From a checkpoint of a small contrastive audio-text model.
Training: muon at rate 0.019, 6000 steps, batches of 128.
Data: 15625 training examples, 49.2 epochs.
Rows from block 7 of the text encoder, named by matrix and row number. Rows with one number belong to one neuron. Each number is 128 + 32 x the weight over its row's rms, rounded and kept within 0 to 255. All counts start at 0. Numbers have three digits each. After the name is the row's rms in percent of the matrix's.
# fc1: MLP up (text_encoder.blocks.7.mlp.fc1.weight, 384x128), inputs 0-63
# fc2: MLP down (text_encoder.blocks.7.mlp.fc2.weight, 128x384, transposed), outputs 0-63
fc1.132 093:073042142148166171114160177063124149139131137190106105188125146190112097117069120102051163098173109180134096150131130105063134133143147109159126182135087127147107102107194133120115183077154142
fc2.132 096:130169118075117122168151184122113132120148101103153111080107121076062077107157173058165074152157088076120075114093134165103106158134216128136169082184082163134167114130143110154069126064130096
fc1.133 057:097140155167163148128167091159144162133139084135175146134127159118154098113050093120124146108156096112127138114111115107070130177228137175154161135117132069096128053072093129166145175101115119
fc2.133 064:139136181099153123094136156120065090105143071143120146083163133150188136102132122155119176087106156121133061131145152180152143084147158103127131059097115105139167131122138060191100115103144125
fc1.134 098:116106128112139118127122119179118089188080133190129090095136063128102109130122146077151155130046055153135106131111155129072112129112119146163155201095157179136161133085112112140100118195136119
fc2.134 099:104106097113166154109144084153207114183108154150134091149141120112189119096075149112149180120123120053176140147075177095105079098113154102154072129169121209163087111131175161173133122151110111
fc1.135 073:153119124139170200104145126039155066179120152122106144161074069156093147097123102094153140141135077123157119096115127135044115165146187150158135122121154158087088058102145126099127142174141146
fc2.135 067:148120154063147152114128121097100142167152132031128154130164135100123139148125109117121144071086119142127131167090126160094121175099121166101111109078194132149105182155112120144117131147147119
fc1.136 091:119103136140132098141091119156153142080082109131083121115121119183124067129107144142122152145161068118152143094212133146129085097083162151109141147126065134113072059113102123164154129110108119
fc2.136 108:096130147107164116096159130119126125232120129134160119137195083162140117098115120110121123094058109145027139113103127112193190180174117126130167091141132130198069143151126127071112148131121079
fc1.137 106:176169171164159040160134151096150118112068123131156109112161117161134180130156117122170111096115144133156129174088138116132150145116089142125178139071108135140130082111140149147152087129107126
fc2.137 114:142107088160136111093067119094088196182153220122067092150094166113138103129151133140093111129078091138113131102124096155136075135129122083154106152146149112120135145149107121090108135174131123
fc1.138 061:153164098128075133121141148202091095173101130144140160098120060158168124171142112115105089129078159117109111109111134179117130122116120133068174212128069151144080123121163063092133158186141137
fc2.138 054:148118070109141196148136104115147148103137170065077111092063161064140172105092102100110119080136083133130156169160133076158119130137129146072127078104135112131130108135180126113118133119082137
fc1.139 047:115123150125125172104118089168163092181099160112119106151140124124038134121100098081124205117190101117080109141084114112124093096115132087083087148128104109090161128125159095102157191116147114
fc2.139 046:125127130082145144125103113146145207098058094102151138135115154083092199126116131160111180120131152125134101164082140127137124130103092158130146126172170070165158163098078102126084114152144160
fc1.140 165:117118155124149168122095181058093131106122147135132076187183157191095064124124089107176174175164157137093108093094123138115089190151110118136130126152106198088097126084139117074142183120110145
fc2.140 185:148142108115143156150140158129095090154106155106144103189111120154123100117117107191123065142101113088113119098164145174137129103166084148142139117132152140118065117150133096141167179137091052
fc1.141 175:144220072128226119057085149105093061146124093109103140146138173114159124150086142115131114111075113136146114155182116091109109108135104148144116125130124165175122167130122101099062158174093182
fc2.141 178:060105123092162066108164105092159101125130114112130134157139151187108137147110137126174124152144140198215174149087154139158171152115176088074076103125075096183133160107158112116095099140121144
fc1.142 023:103141110132111119149123150152174098137113134173162081087192188143107105102091108119101096083161127114137138115094133116114103063084112182161072091083138191139098164132103115173125155091115153
fc2.142 022:107153110189141148107189106099090102088072114071124109161067113137142075128124142135109146125154106115176146171128096119173088191126146168162058111125092126092144137168139123095112107128160097
fc1.143 174:141129142124132197135187091124133121128123154159145153115120115183144117091113110077134121086139122165144125147095126140172109132119120134172083149061186132107136130106097122034192115056105171
fc2.143 166:136149144115162208088138080157095159170122164140121158093127135092114139099081125138117120116149118143145170122126126156129110188156044194143172096102157157190154106108101087096102164106114120
fc1.144 051:137155150110117139123132099121166182130110148182106144157107142137103164092106079111130144140167126128140112128152124166095121165193174113068125127138130049121118114069043129044123146109165126
fc2.144 053:165168088150152124109079109129133131143129118070140180137041081052141142148140147122182172114162133064127160100122144173137137112161063114160085090069178170147083105141196168139174132141113111
fc1.145 164:100105171148146105107201162131111179097078155143109163183144114179138148099126113166125146109135126113095097098179089138166093162063141139124086118141166165049156159052114136177142181148102118
fc2.145 168:099152162121094143207146129135168086142182137084147176115119176143156084098163150117095083084084145124101109140100131151131154115134173156128073094109105112130096087151078154108122104125173102
fc1.146 078:139112050122091033116134124119088167128157136109155149150080096151103166141103115156172159173137086103119157105184136169123103183111151173091143119084151167112139095145126112139164134100127107
fc2.146 081:125117055158101131134144102125104157092157129118189162076102152124129137128127142087139141124099141095120124101094086133133051175118193093092085087101139172136129162087113224107142100184154141
fc1.147 065:121162146136106159093135135209101141093130175086136090136065062167129155157131125112160072143113107096156125163111143133148083050122079127179151145081096177160109118126137114093081175130121092
fc2.147 067:171175121135109131102160084140134101142080104059138188116157138209129051066133120137114052146155133158134077160141115160158132157139118094126046122126139168136125137145130143146110121111052147
fc1.148 054:133118146082103176123126126103104158127097172097128100206126074175112128119137136105142132144168104119131201112130145147147054124124141133165154138076102134153155116175077104179129141148110138
fc2.148 064:095176108140113125184134163106068118139143154118156141099180114093117109125132092124146108071147154134084105139122166141179129076097120162060127156135176148114151200144129188140102157155167144
fc1.149 073:070124146091145165152146095095149160162199099147127122150139130109136139172102131141192065138061073096126116148136133127182072154118190100139134130133131126101152106109201098126105130191127070
fc2.149 076:120173111118124118147103121143156092101199133101108106150120079163161107072113110086106132133171150139107142074045170084117123117108128149112118067119106137115109117147155160158110101109070149
fc1.150 146:094083113140143118160115159141113146072119132137102095105203191139051151077124139064144128184112130101121114141122168138086161126066133103154121165168119149131127126132122163155154104124075199
fc2.150 151:134184071129110087139134134123121125143138155120091174170065171133115100051188128160102173142122102154054095111089110107128111068027129140119120109178122117139107127123117128134142183160105106
fc1.151 022:100154089156141107135117125122143120112123061112065147129136108136109149112139098150167086124181168134101049103092163098148086103069141131136084149174069109135093151137123196109149114103179051
fc2.151 022:157139182081128145078104068125147107084110099091129091118090203135123200083112112107140137116099155134177126122205089155172164151110125110139156107103175101088113181147084076145105154139074148
fc1.152 084:066207088120116063151098176163139121072089123075159171125200097149148142125109108105120083129094164122094115137179189104112114102120101166132127127119150109116147130099114197148101133105125114
fc2.152 079:201148111080119081112140185135190065142161153141130155122146137172183141116115098134136099106174120115156122112088049128151127143166140147191137162147175109151127152138099105139134099102094095
fc1.153 121:118154135078197158085124045076150088128133156116115083125114178142140089142137156142153077091146090081171100138094155138086163060161102163084125144111147163178133121138094088141154166159113152
fc2.153 108:146110148155149138107119128146084176138181112176158147154077118108130095067129059092082117120127167088107151173056135140148090177175149192117084079139157149122106138100159178146125129158100129
fc1.154 104:066161119097168145149210120104157171137114122177120200103126124075151055082108059118173114159071111144151101148106067104124098137095170137159124108149093163159134101132069129135128138148145173
fc2.154 110:112112120147130134196128167086128122173108133136111098139114102127098197157175133152105066121144144115127093166135097130167138087117112149171131138105163121133130155088113183050096159127161131
fc1.155 092:087152158182146131120087091092055126130146172142140133147154113147092160164113112121128134160155144101122125106169132096116122177140117133130152129112101084126180114124153142126172116163156108
fc2.155 094:076087074093124143087145147105215084153127094097082098131158134127135107093116115133143097125131064116190187142135107111139100147125087174053146102136142117129115126120132138162169148140038089
fc1.156 061:136128172145153123089148129181112110114162139088182093095103062119126183105095092155208077183169061113170150153146162113143153122119164175135099098087149183109093140125112078146081147124085137
fc2.156 055:125171155141106164101157050091125184147109088123149094118098179082099154123134133143093183157115126146091079113104099151149141121110079130101161081110090124117163138089220107130192157189113051
fc1.157 051:084124062126179136152217117154135090111146144142137131141060114167089077120126098087080125178129137134156161155150102103113135137112147140071161128104169134095105172131097035109142186119143157
fc2.157 056:157180154153139125139139158166099123114149128166133122143120188104062185085110131152141126100181121189074108109137125161141168078147124133177136126131126123115168117133175108094059127113134116
fc1.158 035:126124092160154165085098147114147155084145168114087142164152107158152155149143138195146163115123111170148080139120093144112152114150121096112179193128128134097167196113191109133128125107164137
fc2.158 033:186080139107160108074130090171148164144172112128163127065187080184159094127152176081123131075077188101123134189181114152152124113131104149130089110153126164142143168123131121166126125134065103
fc1.159 099:148123112155143140107149097138194109120126137173130143157161095092132091119167128138180129132141101130118184047141130166075173141082144104103138130091129152159084119172126094067171122129156060
fc2.159 096:164071134138056112129133126150147164173112161113149151208151102133133163140154109164094166097136158143158108139028110160153130140161150132147110120155152063139141127146140116198155117131174091
fc1.160 074:163098110125086154085124155093144149142111058148147170106108154182164153088074074087158183118119158080118083075102123112155092134168192101188139115139183125109118131111192127155146137110142132
fc2.160 072:115073166119074091125139103064105105137120109146174130184089110113117204094116133104126127177064100166135108117147149134097172142094167119200119082141115097125089148190109104159108124170119087
fc1.161 103:178133169100161138160116112127174190159130122102134088068092105122180142087133090062149146147154066201116098155100104139056110099161106165109082137087112151148101186122154134135137112108143107
fc2.161 112:168107086132165166161138104172196075156128116119172129121084100142115189172160164107131181131178113117133136159104161140177130184154196112134090150106104095149154072085089170121126146101169115
fc1.162 112:128128162068128140125106153126177161099068079099083140144169138171133086125099152160143124162077092181099172092124119054147101148119164074157140117186135141107103111097115110078122098061155102
fc2.162 113:111112121161055112079176152165113160160143122122128117127077149148140105084142151122156123077111102164063173072177137121075153186157118111122118089130118102111164137115178135088081162149107132
fc1.163 074:080134107108148147059155175161166152156158062168097094142133108150157142115120153113126166117083107156132133127106091166114161140099114123089103114092122143189114086077095059185137145133098112
fc2.163 079:159130114128114123120109132073123147103068133105177091116128127123156123154132120175083135114078143156111058145123103110137042165085071117165199115195127135027117162136115143108164090156137111
fc1.164 182:134125069060158156113110150138144109044148126088155099140127149158119101143103068124166153155100153099128165148123134115115104151159121094074138115132109180105147167094136098134147196148075165
fc2.164 161:106137153113079145130144112120114132094184106158186112080089110110136119141155098153126181144104164151108124100135161106093148159068123088165097155129102165103158150086178153156148107208157105
fc1.165 037:089164128132134073194141176154141138130165108145106119127189112138107161145140122054152132149077123125126107138111113133095081121126155136074110071087175128114135062151167163153107178127136103
fc2.165 034:154112076112187117167150137151188088178120105169123167149131114134171142127161066174072121136133173142133134152068104144020117129049093126114147099162108148090135140185128193109147128143102094
fc1.166 113:147106138105146075150169117141162103105076103133096102166149118185142164097144101090172107148144102097147131049159156154105108178135116088076089104204119197090167084152139142168122088117128144
fc2.166 106:176156145080072180062102158145067123158170117126085095106113157155108114129130121089119161120098160106144141125123164091137152129072107169156141113203067066179121076100115115037137079143167112
fc1.167 054:160111084157152216113152162121161104081118108166134119175093129173149078114136110146115115100062097138125137180123070095156149181111119123133187145133107109075159161095126133099196172118117192
fc2.167 048:102091147141175135062147159129133099154141173128171158129109145160155162086099099133100160127178214099124082131125201125136140114093105095051138097118193151157106133078197117180164106075134074
fc1.168 038:151199102088171122085100171130138189138065166145084154127178141133128098115132106109135150138138172184016121148074139147123159168151093092091099162103127106119056106094149139131130100188104167
fc2.168 038:095098109137117091100128162157175130128155105128170100108140109149177156092138107102183125079145111102112127095114121180094119128078138119163173047148090137102157083082063098096188070158106137
fc1.169 081:110150116120084144154070192171196118093163131077157104135149103127148061199065152121134113149137128126098141189087081130152062160124148175165143106139088165077162118165158171076169134081149158
fc2.169 073:164092090127085136130177107181155114145096082155134157109113112099172182140054108096115168183176176144110100137197124122090185194148147100095133200132126073119067159186103129102081149101111147
fc1.170 061:198105108147133131159209165125101148146097132063147083144135117112100087107115173076127072127164116124115061174167165138149142138156078121169120123182099092146127126111103155117131119187078115
fc2.170 068:079073106168104137169095137103156136100091144132078117093142090155133113117102138192108169141138126172136061099113179151199118178178156155097129103113160131188090122162108139104118141090081073
fc1.171 037:104100077166067131110163125133162091145139199090108146181102133168160163116110099118151164112115133114074135110065101167127094114060121126127157139095118099120160095128140140085130136121166070
fc2.171 036:195133168085137105151140107122065117124132114151113130102147140135070083111171082101128165096108096074154107107098109153154126105122181079106121072131156115125171148135154123168185113168120145
fc1.172 048:140116134144099080085128196113120115135108112090152061195160068106123043155139123120129131096137174147154152155151135163075104123083137077109176101103174159115114132134090099111143095170101177
fc2.172 048:092092107138101100107124081142152131095119072157111176118131101119158170108121146120152168104122167113134233068180069110141091135140130202137152127122106139118165078115157180158205196133173114
fc1.173 105:152167131093175106093109206175140070142146093091168179136127073148195116113080079128166132165105107172097086130117080138126084096138184204129100102156125138151085095140142158129144156099052107
fc2.173 111:112189108200180197135156081084089161109110088163141141126150117195203144134088108131083142077159099149119073108080086141169138142107110124107166114133139128129085111114093141190094101144136128
fc1.174 186:111149129150179091109112116097084162081120138088125119208175084130118105142158089157091127097106090168155110111155163121064141151087198145144142112153131084067099126099138104100089111132087177
fc2.174 171:101069102155132178098187137120108154051110150151134097155145126071102121126169105096129125120097118174113130112125166083189136131100088124065158155131104124156089101203152118096130137083122086
fc1.175 076:086187095082119116146120140136159136153119145112132132195096143158174140147186066104168159114123143140083091115151101136137062097108183127078132099133187179171163132205146114178107135137122132
fc2.175 085:120100191138130132196105151135128106147134103172147094068168103113145119217119091082143108151120101172086135115106176102166150095127133110087142156101115088200103117110150137156115155153131097
fc1.176 057:189164095161124178147143098155113116120179132143110191082077085115122115130101132122132172039157138142152177137134203104143126123117118123181128090116118135132080162131148134083196112146097104
fc2.176 066:128155111084144086135135159072181163125146165127096057131101189142113123232100187122135091122080111104122160177164071121130135145131136187173177148085140137139096108170151153130129173129143072
fc1.177 121:116139079148138085149154108160123129149059131152103078124126153126195173102093187112155078155079090146170136119181124206128139150116187169127083111136168101182101133104103103058140099140141158
fc2.177 119:186123109142108139143113145117127120149195075145081153100127155122102154154115114157094152116111140095163182150177119076114163104174144120105136117136117184071106104106144160151112071130145127
fc1.178 099:135140160123116095180086143174148148188092125101128148114137037153136140109175093095185146119148149137151136166107116136147090104116121098146156111137150120079090144117091117138106080110124150
fc2.178 121:163117070080169178111176122151138114123104139133103064160116136133096101136097138193075120124104148192112112079131160192189165118120174126133111132136077153153120140109154093086156152089140147
fc1.179 043:157115090100172133090113118154157116076099118074172108135120110129135120171127141133171109146177171087150123063151100106097095150146170097104138158125168086114155092118090092152138168141087155
fc2.179 049:121110149139131099165135130082112111105163096193124128104168170126136099103121104116117112109141022125133118089157219167135140137114137082152052096112115176120087166175122144152155090200138091
fc1.180 181:147149069166171142121064148053101106098095142091097158163150110114160119074176068092111127086086126184105099102093107104135142057146200165118169124127150116078166142129165065132076143121144167
fc2.180 163:143113159164099121173125179118106078091124136099185172209152117097097116093108157084080128155101113130150112108114127044134130157125115142097118160114134118163115125138108112134154120093147135
fc1.181 094:078121142122181120141066056132137155190103079171139140165129102142200101190100151101133139125044130112100107070151123149111123123121156161135058144081147062112172112171115100138159124120162123
fc2.181 088:071139114122180100061157115126138141161118084069119144131110127147177088169116120097193081124144122195076150115023076184108117140157165087124150149116153128092150118179148141155140096080166090
fc1.182 067:127091116138159114167121131144143099086149106107096127211118066155100089156107079093122101085167083131150138165029174162156095119083206169162113127089165115164135062138102127143115139097197082
fc2.182 070:133136147105129132139064095064106125106168124119080116060129073181085170145056094145179148122178132146119098157180098096175109171127131070150112120104123140160197174103152149146112116107099132
fc1.183 096:097133100075123100095135098130094200127111129166166105111129090119162044130182122132152110053140086115168132111117104149106112137091147112122131049078088112112136165167114136135180152091112113
fc2.183 093:147097173179113167116166195137148056095173070125121106093148122090115149073077096125128097125153116111174193079195113108148156090117157129102129092127099154058083113092130138141202103152170132
fc1.184 133:170059129070148131149164103117126110107118170138161147235114102146169101166154127105144136095100121150139144130116142135146183132086166136119141179110102110166139129043157107091161146127131164
fc2.184 138:146128148118097112149114126090121046116103147098173088092117099146117110124153057093126104112084112122133113152158128120167174155176194083075131139127151091079134106139150092103126089082095188
fc1.185 075:049127094131130112154079167118185171146095068149157146060133150166128176138129137141137124062164148132084136126183162075122108142124079120170100168124151125144129128103115116098141160164113083
fc2.185 074:122096179078109106130103136110082110121129194140133150108088189224121158130155100085102133149132166096082141119139150156130103124132126186107109063072178124099143095136182107173141083143163130
fc1.186 034:229146121125128131179112112114096109167130140109148179130197093164146176113136074084140106157134130121115119097142162179106105094174158110139115152163110152147083169134095151106091159101172076
fc2.186 036:173086154102069101122135122101178164094153090086171107103122138155159115119165102156147164107138144088143092149159181137142172097146069083074121109170180097124166077159159146163183122132071183
fc1.187 046:132122041122095131131149124065103132169079125109150092172161147134133171125162200152132151110131139121119113090105145157065155165104157104070168129123156120134104129151128083085166187131094088
fc2.187 047:206116112121114083110132107178099128061177158096153117097066091138113128176099121069102173067159119115112133101146099155138141092125114127097074095139131089120130115079104080147150079107156121
fc1.188 050:140132138096119146063145121141144162169092104143110167143154147156152164091147071114120130102113138150116111119046142137127149132121127065086030130190121141086100140144088150109139128113133150
fc2.188 058:100142189209098133089140101196137202082110105066183080124132093109144132111115151150105088107109143074096139127106180133079100133176145199116153108093143147105125117146125192122082138116170109
fc1.189 135:148041132139132148132156182140119110119121156119169110167085072115144113088065113116194133138139143137117135078125107121118082122113197178099155157072085074084110155123123134127239135111101144
fc2.189 124:116123080120160101157161104082108087197082122174108152130101166103092125116142188140105066149110101117122166130183030113185144148158139099164151138136104112056118111168173138123134107165125096
fc1.190 184:082161146141151203064075128151166148157108130048122135183097075147128170088147102129142163099153141129116098151117090182106093141090115182110195158065177114105122100153114123145166138107121134
fc2.190 173:091161100121097107143128217142144205146083130090059132174152136104159172125120099144153145114128131100185176105178104116148127093143162197131120089197088078168128121180110085141127152097058130
fc1.191 064:052119170182160146218082143124102123091149125146082160117149158130121053090084126135101128122136111147106116098103158088133128124135184199068133184121140106124105154160094152054118159128133102
fc2.191 070:070147086130151126158114132099107147114144149185098109097121137141102159119094134120104116087124142112125167173126139164172098137188072086110191055110130088137069083164173099097096106130113151
fc1.192 100:146134110109115136121176164146129095087140105143088120135104168149179102083146152073164103152112101112093169104163142097173089152151132081147055083105130082110152087153140145168121143125074145
fc2.192 098:135091065115072150111122125097082101078140100131158087134154124111164124118122098127187135108091116124169155144141154146123141124127188088139100070150157103090170161107154141126076104126052155
fc1.193 083:144190102104146137117184085091097110161173129050080113106101135072147109114114143131119161051149121157145108140077136176091105112096198132118179108057108158129073123088175117113167122080082103
fc2.193 090:099079110128163173166087130134157155160202129163098118128159122167099114117142088174100120107095101107156118132085113110163149136190162190187160101118076081113148068094118172135135222130102099
fc1.194 094:155059052160155161152109159117144102154142152152161109158147040119123171136131132124165134105147034172101138095119215131175176106127149104071106118116123124161063138135124091118138105179151099
fc2.194 098:101126163078120126149073117081143146136137133097107153199054148112164131178101083128096134167152130111085128121133145141137088131125154137159128198136127094097098129159132158153132139115192082
fc1.195 082:152184130171122149138131116083133159135181135105162132125099097122131118158128123127109138105126146115166110147129161170126124091074068114100153099128134171131125135024119124196123135114100131
fc2.195 097:156111161116122155120138166127143205113139099156031130078089109089146188077128116125110092080109131137147132148183071138166126127123125132195095134059120142126154136084127105146135106137116192
fc1.196 079:130101098218095132128113094106142192105082121134171099123134149107151140120145136141127110091107130069160148096100147175102132073146145112079174154083104165096130184073126121094127093148121133
fc2.196 082:152120114090125128119171161148124099136113084058117073077172158165118153097106070139126109109093152126051155105167143128113135122082084147126167145129135110093138130148112107173167158149129090
fc1.197 073:160119116160162184095114181198162061114135083119134118093142134148113140091135115092132137167138100134180171130095169146124142113180136098201118162072058090065110127121132114171158119192181128
fc2.197 075:118162157073162162169115112113092143152138156191121132158138170192136096107130146144179158198142097107120050066137140115117055146146167148089131102127108152118096136135142067125111105165168132
fc1.198 085:094092100163171085123143143135142126167071016070116145129129101154130127054145111084094150124129123113157065138105122175138160114093117185178129131146176149116167145076124108134114137176142136
fc2.198 085:105185158115101115119102098109148099094126174190153191112059080160111084153157165112153194088148159124107118203145143122139151107101060161146078147155110169092122072155199121153113144115128088
fc1.199 119:107186153097166129189141138139107160113080143099174157150088161178089141113097090093168204074125155125059130100141110094157144128182121098113134120167138127113135112123120078102122143137098164
fc2.199 107:097061161151128123100106146101122158118152120121066071133107147146140144181156108116139063153130098132214128086155143147123183168066056094121118113129123106102121090148137129121169134103163134
fc1.200 061:075053146117164080125157099126165131139071180155119125177097118133153105160138175084122161112122109152141104134190121059085116190109129159123081111131153091119081090130106092147125195061058146
fc2.200 059:138117164205182159150114141170080135089130120135181179167167076154142197112118083183164125091133079095081164107171103073100101137075149117126156088133064118171181105091144171105130088219119085
fc1.201 137:064169162143138154160089098116140156124091131080107111134104196199079085105137139101152128072150183139102130108141138093078120097116176088175156168130134145104143091131146105117167160173140151
fc2.201 135:123132161117129126135162193097157121159175099117101192083114138183182148085195102118067122158140132105158154119154186149084162121117172079184108094140132154172133117136119129131107093143061092
fc1.202 090:065139092121112092069112128079109081103087120159172176119123116194159156052084106115202087131120135149121157120093126099108140180132166156105148133176184147152106105098186139165102131138092101
fc2.202 097:142153167137101066133104149130171136145162164115109114127088100090205107114114160161095131066158165132129127112172092136125132105151130077171141145163099128131169145180098073147093123129070110
fc1.203 032:131131130072127127121073159161156070159119143145072115183081132169067121127163101139119113203084087105119109149172089101138051081092184155149135125059108111100132132150116121130098135132115113
fc2.203 029:113093104121153108067161118100115092121169146171165127111139153115129126116147187093136158122144135169108130136097164139076150175116087127088112085155177103122152212157128110164154182104162127
fc1.204 084:101178110168131151154092108143155145082175088157139144139132137116169115107073130084109112076083108109132125106094122153150127120118134161109152083171156147095108131077189102052144148198111127
fc2.204 084:190188149101068139127129138127098120166196099120148116187181189137132176102131102152044089109172129058135164123090104098161197137121120118148166100062120135140117135138153147113177167165114140
fc1.205 040:122170090109149119088166168131190084099146135085087099085112116161097147125173105103108106111139134098123152164122123159115082081179186141172151175103075110100080193068149121146156143078125131
fc2.205 046:132150120160126176152134104075172061121164143122193188169068131126130117102166110099150125096211122129096120149187134057078132150131146121112121110138081181183140148137113116153145176173083113
fc1.206 111:120098088108142127106118122177096133124084083105113168088161063151150130081107146104183161138103167084066134115081156188161119137142151113095109192147156108142114111145084096117119129199130185
fc2.206 105:193110110140082103155084147107124110130169211147126127150099143203155151122141112162170127136137101077170154064176150142078141157071106115092117096129077118141152126128156132095116138120100155
fc1.207 110:107100136125173160113081133087189144129131109079165108108097127138140114174049117111140216200079103096134139110143124156123101127119073142123143113145174152090125116071133096175129151113123132
fc2.207 105:170148087173150146140184185103126083163098152163142153112142112120107106153099153153094152157129153128117226132127133130111201158142132125163113087135151139116100069098172073114112105151092156
fc1.208 083:130126070106192053132167092178100125101140168137170099115105138098159107111140010135128066118102127132124165105184116107127149103120119133109199159074133172093091138152073082186145082151115160
fc2.208 076:116137168122117081083132114169105100138081145118107177096110186188091148133133145136079157101151187102137179078082136127167147121113179047080079115108096105129098087113084131108155150170107087
fc1.209 028:099161129122091098131064155090163147153144130115088132099131147163131135085059125133166107170153151125135078136089152142105101097085159111178098137177083137097109098116077086101187139158110128
fc2.209 026:115055079181126179120154096086089127124136150118113091155092114090091160101097096141145167164107120097127100111137120141105150175171108086142132131086129098212183142154123201126158147103160151
fc1.210 059:087182139146114119127090092135140202157127180140121188144117160145149132114110127130098116124089087057119086141163112067092156122157124100110103116117124173170089167068130116147135153153078118
fc2.210 059:079144190163150183127076118049143159150096081124088140105064044158176129166148140099160109124112068179163142127074100152165159111106154100097103134130174113171156108170113105140122099111124158
fc1.211 089:145095137142120110129128107108114126159083193121172091183103057097165117099145133133103139174149120131147064154129133082155109146105182160138109183159103108137135116147173088140117159151156169
fc2.211 083:122119110145100148167129176068082182112102184121065120130148123100126145117150079142148141166121100111127131119089107174094119179075135157159142076111129169208124078123120127093091150122159158
fc1.212 147:093057111147133103104142136128130134171102110127153122103133133154127110110130138100093129165147105126178132155139183146092095121131145170179086144173107166084119119066107095114128135169105182
fc2.212 142:076096108185175139159088136105135166073133112083069098122116137152131147167078089169102148138094136155111179109130164135128109144114156142150143156175087154086126160125198085117077105118113144
fc1.213 070:096177128120102128107077139085135179110133094121168143091143096109120112100151171126106124126149118170170166095111145122064088166106099226154158146142165103119114144127111131080143165137080119
fc2.213 082:160184119150128106156143065129151186099130126150156177100157081143091220134148157148096145111150130102076166172126115123233075121163192115116114112161096113175149129072150113109120119097071111
fc1.214 067:111076099150159152143176104142079091092117128135143105111178161141155096118170036084125088169061173112155156149091160164070098096117103099091111153068193073088104161139133092141143136090161126
fc2.214 076:120145138092154086112092132140132099118157075104121071089158134192155124113162113166166162201103187158148081061112151129137131085089116159152102110196135136113087133119108126074067134141116094
fc1.215 067:109072136100112118125109087133104112154173110201085125188113072159148134150138081112096148147140063169112110099129080139100097071098132156147135195150119187107158125114175140164159129147147101
fc2.215 062:074102124042175126136123183133141124176112114108109132067174109136138183130130108097140120140089140115143158121108179146095052108136162134150114175128086142126100138169137138117127168112102138
fc1.216 077:117101121128208176176053115102162131068069103177097133167084099131103147149086099068190082089116119149120112121107096094138192096097141152086120152134141157106076108110131163101096111127092168
fc2.216 088:122121147112046092162139105182118136108125104086134120083133097113194122169119134132114171158108141143121104112136118154082171145118097099111181103125133107112116112133172165133115159082088151
fc1.217 069:114124110141098104114125111192125097184138176098156105152134130108164105105127100054129118083140140079124121132085141107083099138119105149164133153177170150092098115194172117126170125113098110
fc2.217 077:109126128220095115143170157105114129030166143106168134085113134109154137118120118163058122133090157132155115141116076143122168119121142096095178089048167159136158179167107128099129148118192094
fc1.218 136:130126132061214121200137085110153139091112107167134130154122160203122115069157163098096138080141066115135122116143174126128100139109115090123110123169108122196190097121100169127115152078135131
fc2.218 133:132067085075094135117059095179085132057139127137135088173085186159114100120140116135120133147168132135054071189163143144161177181107112154169096106157112084109116106119160127082143128122087128
fc1.219 122:152165066107087126193129073138156069136101158123161184134160117187150130166132100132174123157138143131084135144121098194124106129179079128115106131092103135076147096083135115132134209134121130
fc2.219 117:147177127123086071042146124153132160092189135153118125145093178137142180158116129124085140120108202115123121132143062165167141103200125122120075087102112165137133157131127166133151169174103113
fc1.220 115:145149216150177105138135137114128063099146173116150078146144067149117102160092149123139179107102141129124149108138114140150136130085125124092176169109084116087078081121107099114063144135146080
fc2.220 103:067101097137130169098084106181139151158152146113172104115171110128154109134085110146038122067132143162077061186150108096185094158177097103185109157150131121185116112101159125115137108079146095
fc1.221 103:095081125134111146151108165154061087110083158143164084146126097201149176108136059116137124161163122092085176097120104147167124137131085142121122149072145120153085143187110146094147114103149114
fc2.221 112:121131149129113154103143122138178131059123191123168154085139144116091140128219157156111097074135097144166087081177104120128133159113110128157173084101069150124112139123116112105115104112070151
fc1.222 058:114175122117141113148098096137140056132170130111082130146146198156146108095074090107087183133093161089193170087131119154146065175079168148133103137124153124073139097137156131183162176130140112
fc2.222 064:139129101146167118098052121099118146120090136103073138108098145167069169128173141148176105091172073168128075144162149183092121132130094181141070096148129144146127119121106121093077134153140122
fc1.223 104:188119152176106165118133097128023081093114071116145118095144151134133146150081126133188134146130160090144073128132133161131111159129189118159188088149166162136169113096151123118110106171138117
fc2.223 104:169114137151151109101103111138119058144095109104134106119070179171125130154177121075101114120155101113140142103121100178104129151121083071077123149144180089153132077194174155113105115125132128
fc1.224 082:127119149156131161169101122110216094094111158183095133215116136164122133114122101163130087066112083086119131108168150087120167103116168109103156109108169163085164115133096126105141135193142113
fc2.224 082:121168160170127167138119105120100085083160078069190124130155123159116081118116176075178105078117148104099150110116146117174099083149127100112119134149144067165164140134138074163129136126104167
fc1.225 051:089177090109185115144194157115090187088120106192135167188103110165109182136158137171129098126167075070184124111055118110099079084109050155096138129119118123102086105118113131138082156110124065
fc2.225 046:114119116182131194114161211127117171117154181127145082068112143115127146084156059098164126062148159081137149119124123119150161139125104143136093080090141121119134142139105149114156159138140149
fc1.226 044:157136050107124182173099146159088074192072127136143146111226157124141167110129097121148186096137170121114157167121142093123102122083136077131085131037109109126109111157158115103136142102129167
fc2.226 053:123144091140128090097140095156066103110219170122114100094127124200145038153140155133183096099071132146105109097122185115159154100072115105137107093060091147137192211167137089191100126087171106
fc1.227 133:094147072108153188187071127176087185117125103133150147112071129142153116083153129110099168152104105137128129097142110165122108163062140094108112175100149128125130124152149107108123081130153143
fc2.227 148:114108137114127154133099182147139108091119094174088081168151124080080105061137132111118122088128135129084206126176163127105158107128191189136119103182079125131124161127147091129083151096111122
fc1.228 139:150108168157111194105139153143137081167126178151097116102131127145156107104095084131171093121125062092130218121184148131141105078158125151099094118142132181119145163095078076070112154113142126
fc2.228 134:134122092091125051107155154181069152146076134116102114121153132142106158156081162126139116153160104082148160143175149171127137134152085121154182124106148156054047134156136135112142116112086142
fc1.229 121:167078113151133068153100121123112180134071108187162104102161094190129136157144135131120079121130111178163136159128079134136087138147135119119140080127162199055071112157091149090137086100165109
fc2.229 127:122167081150136133119105156103123104099142134125121111143109116124108069209119157162091130130086101123075147117146202100121083037190144112098089171126149154164126114195131145149160170135171148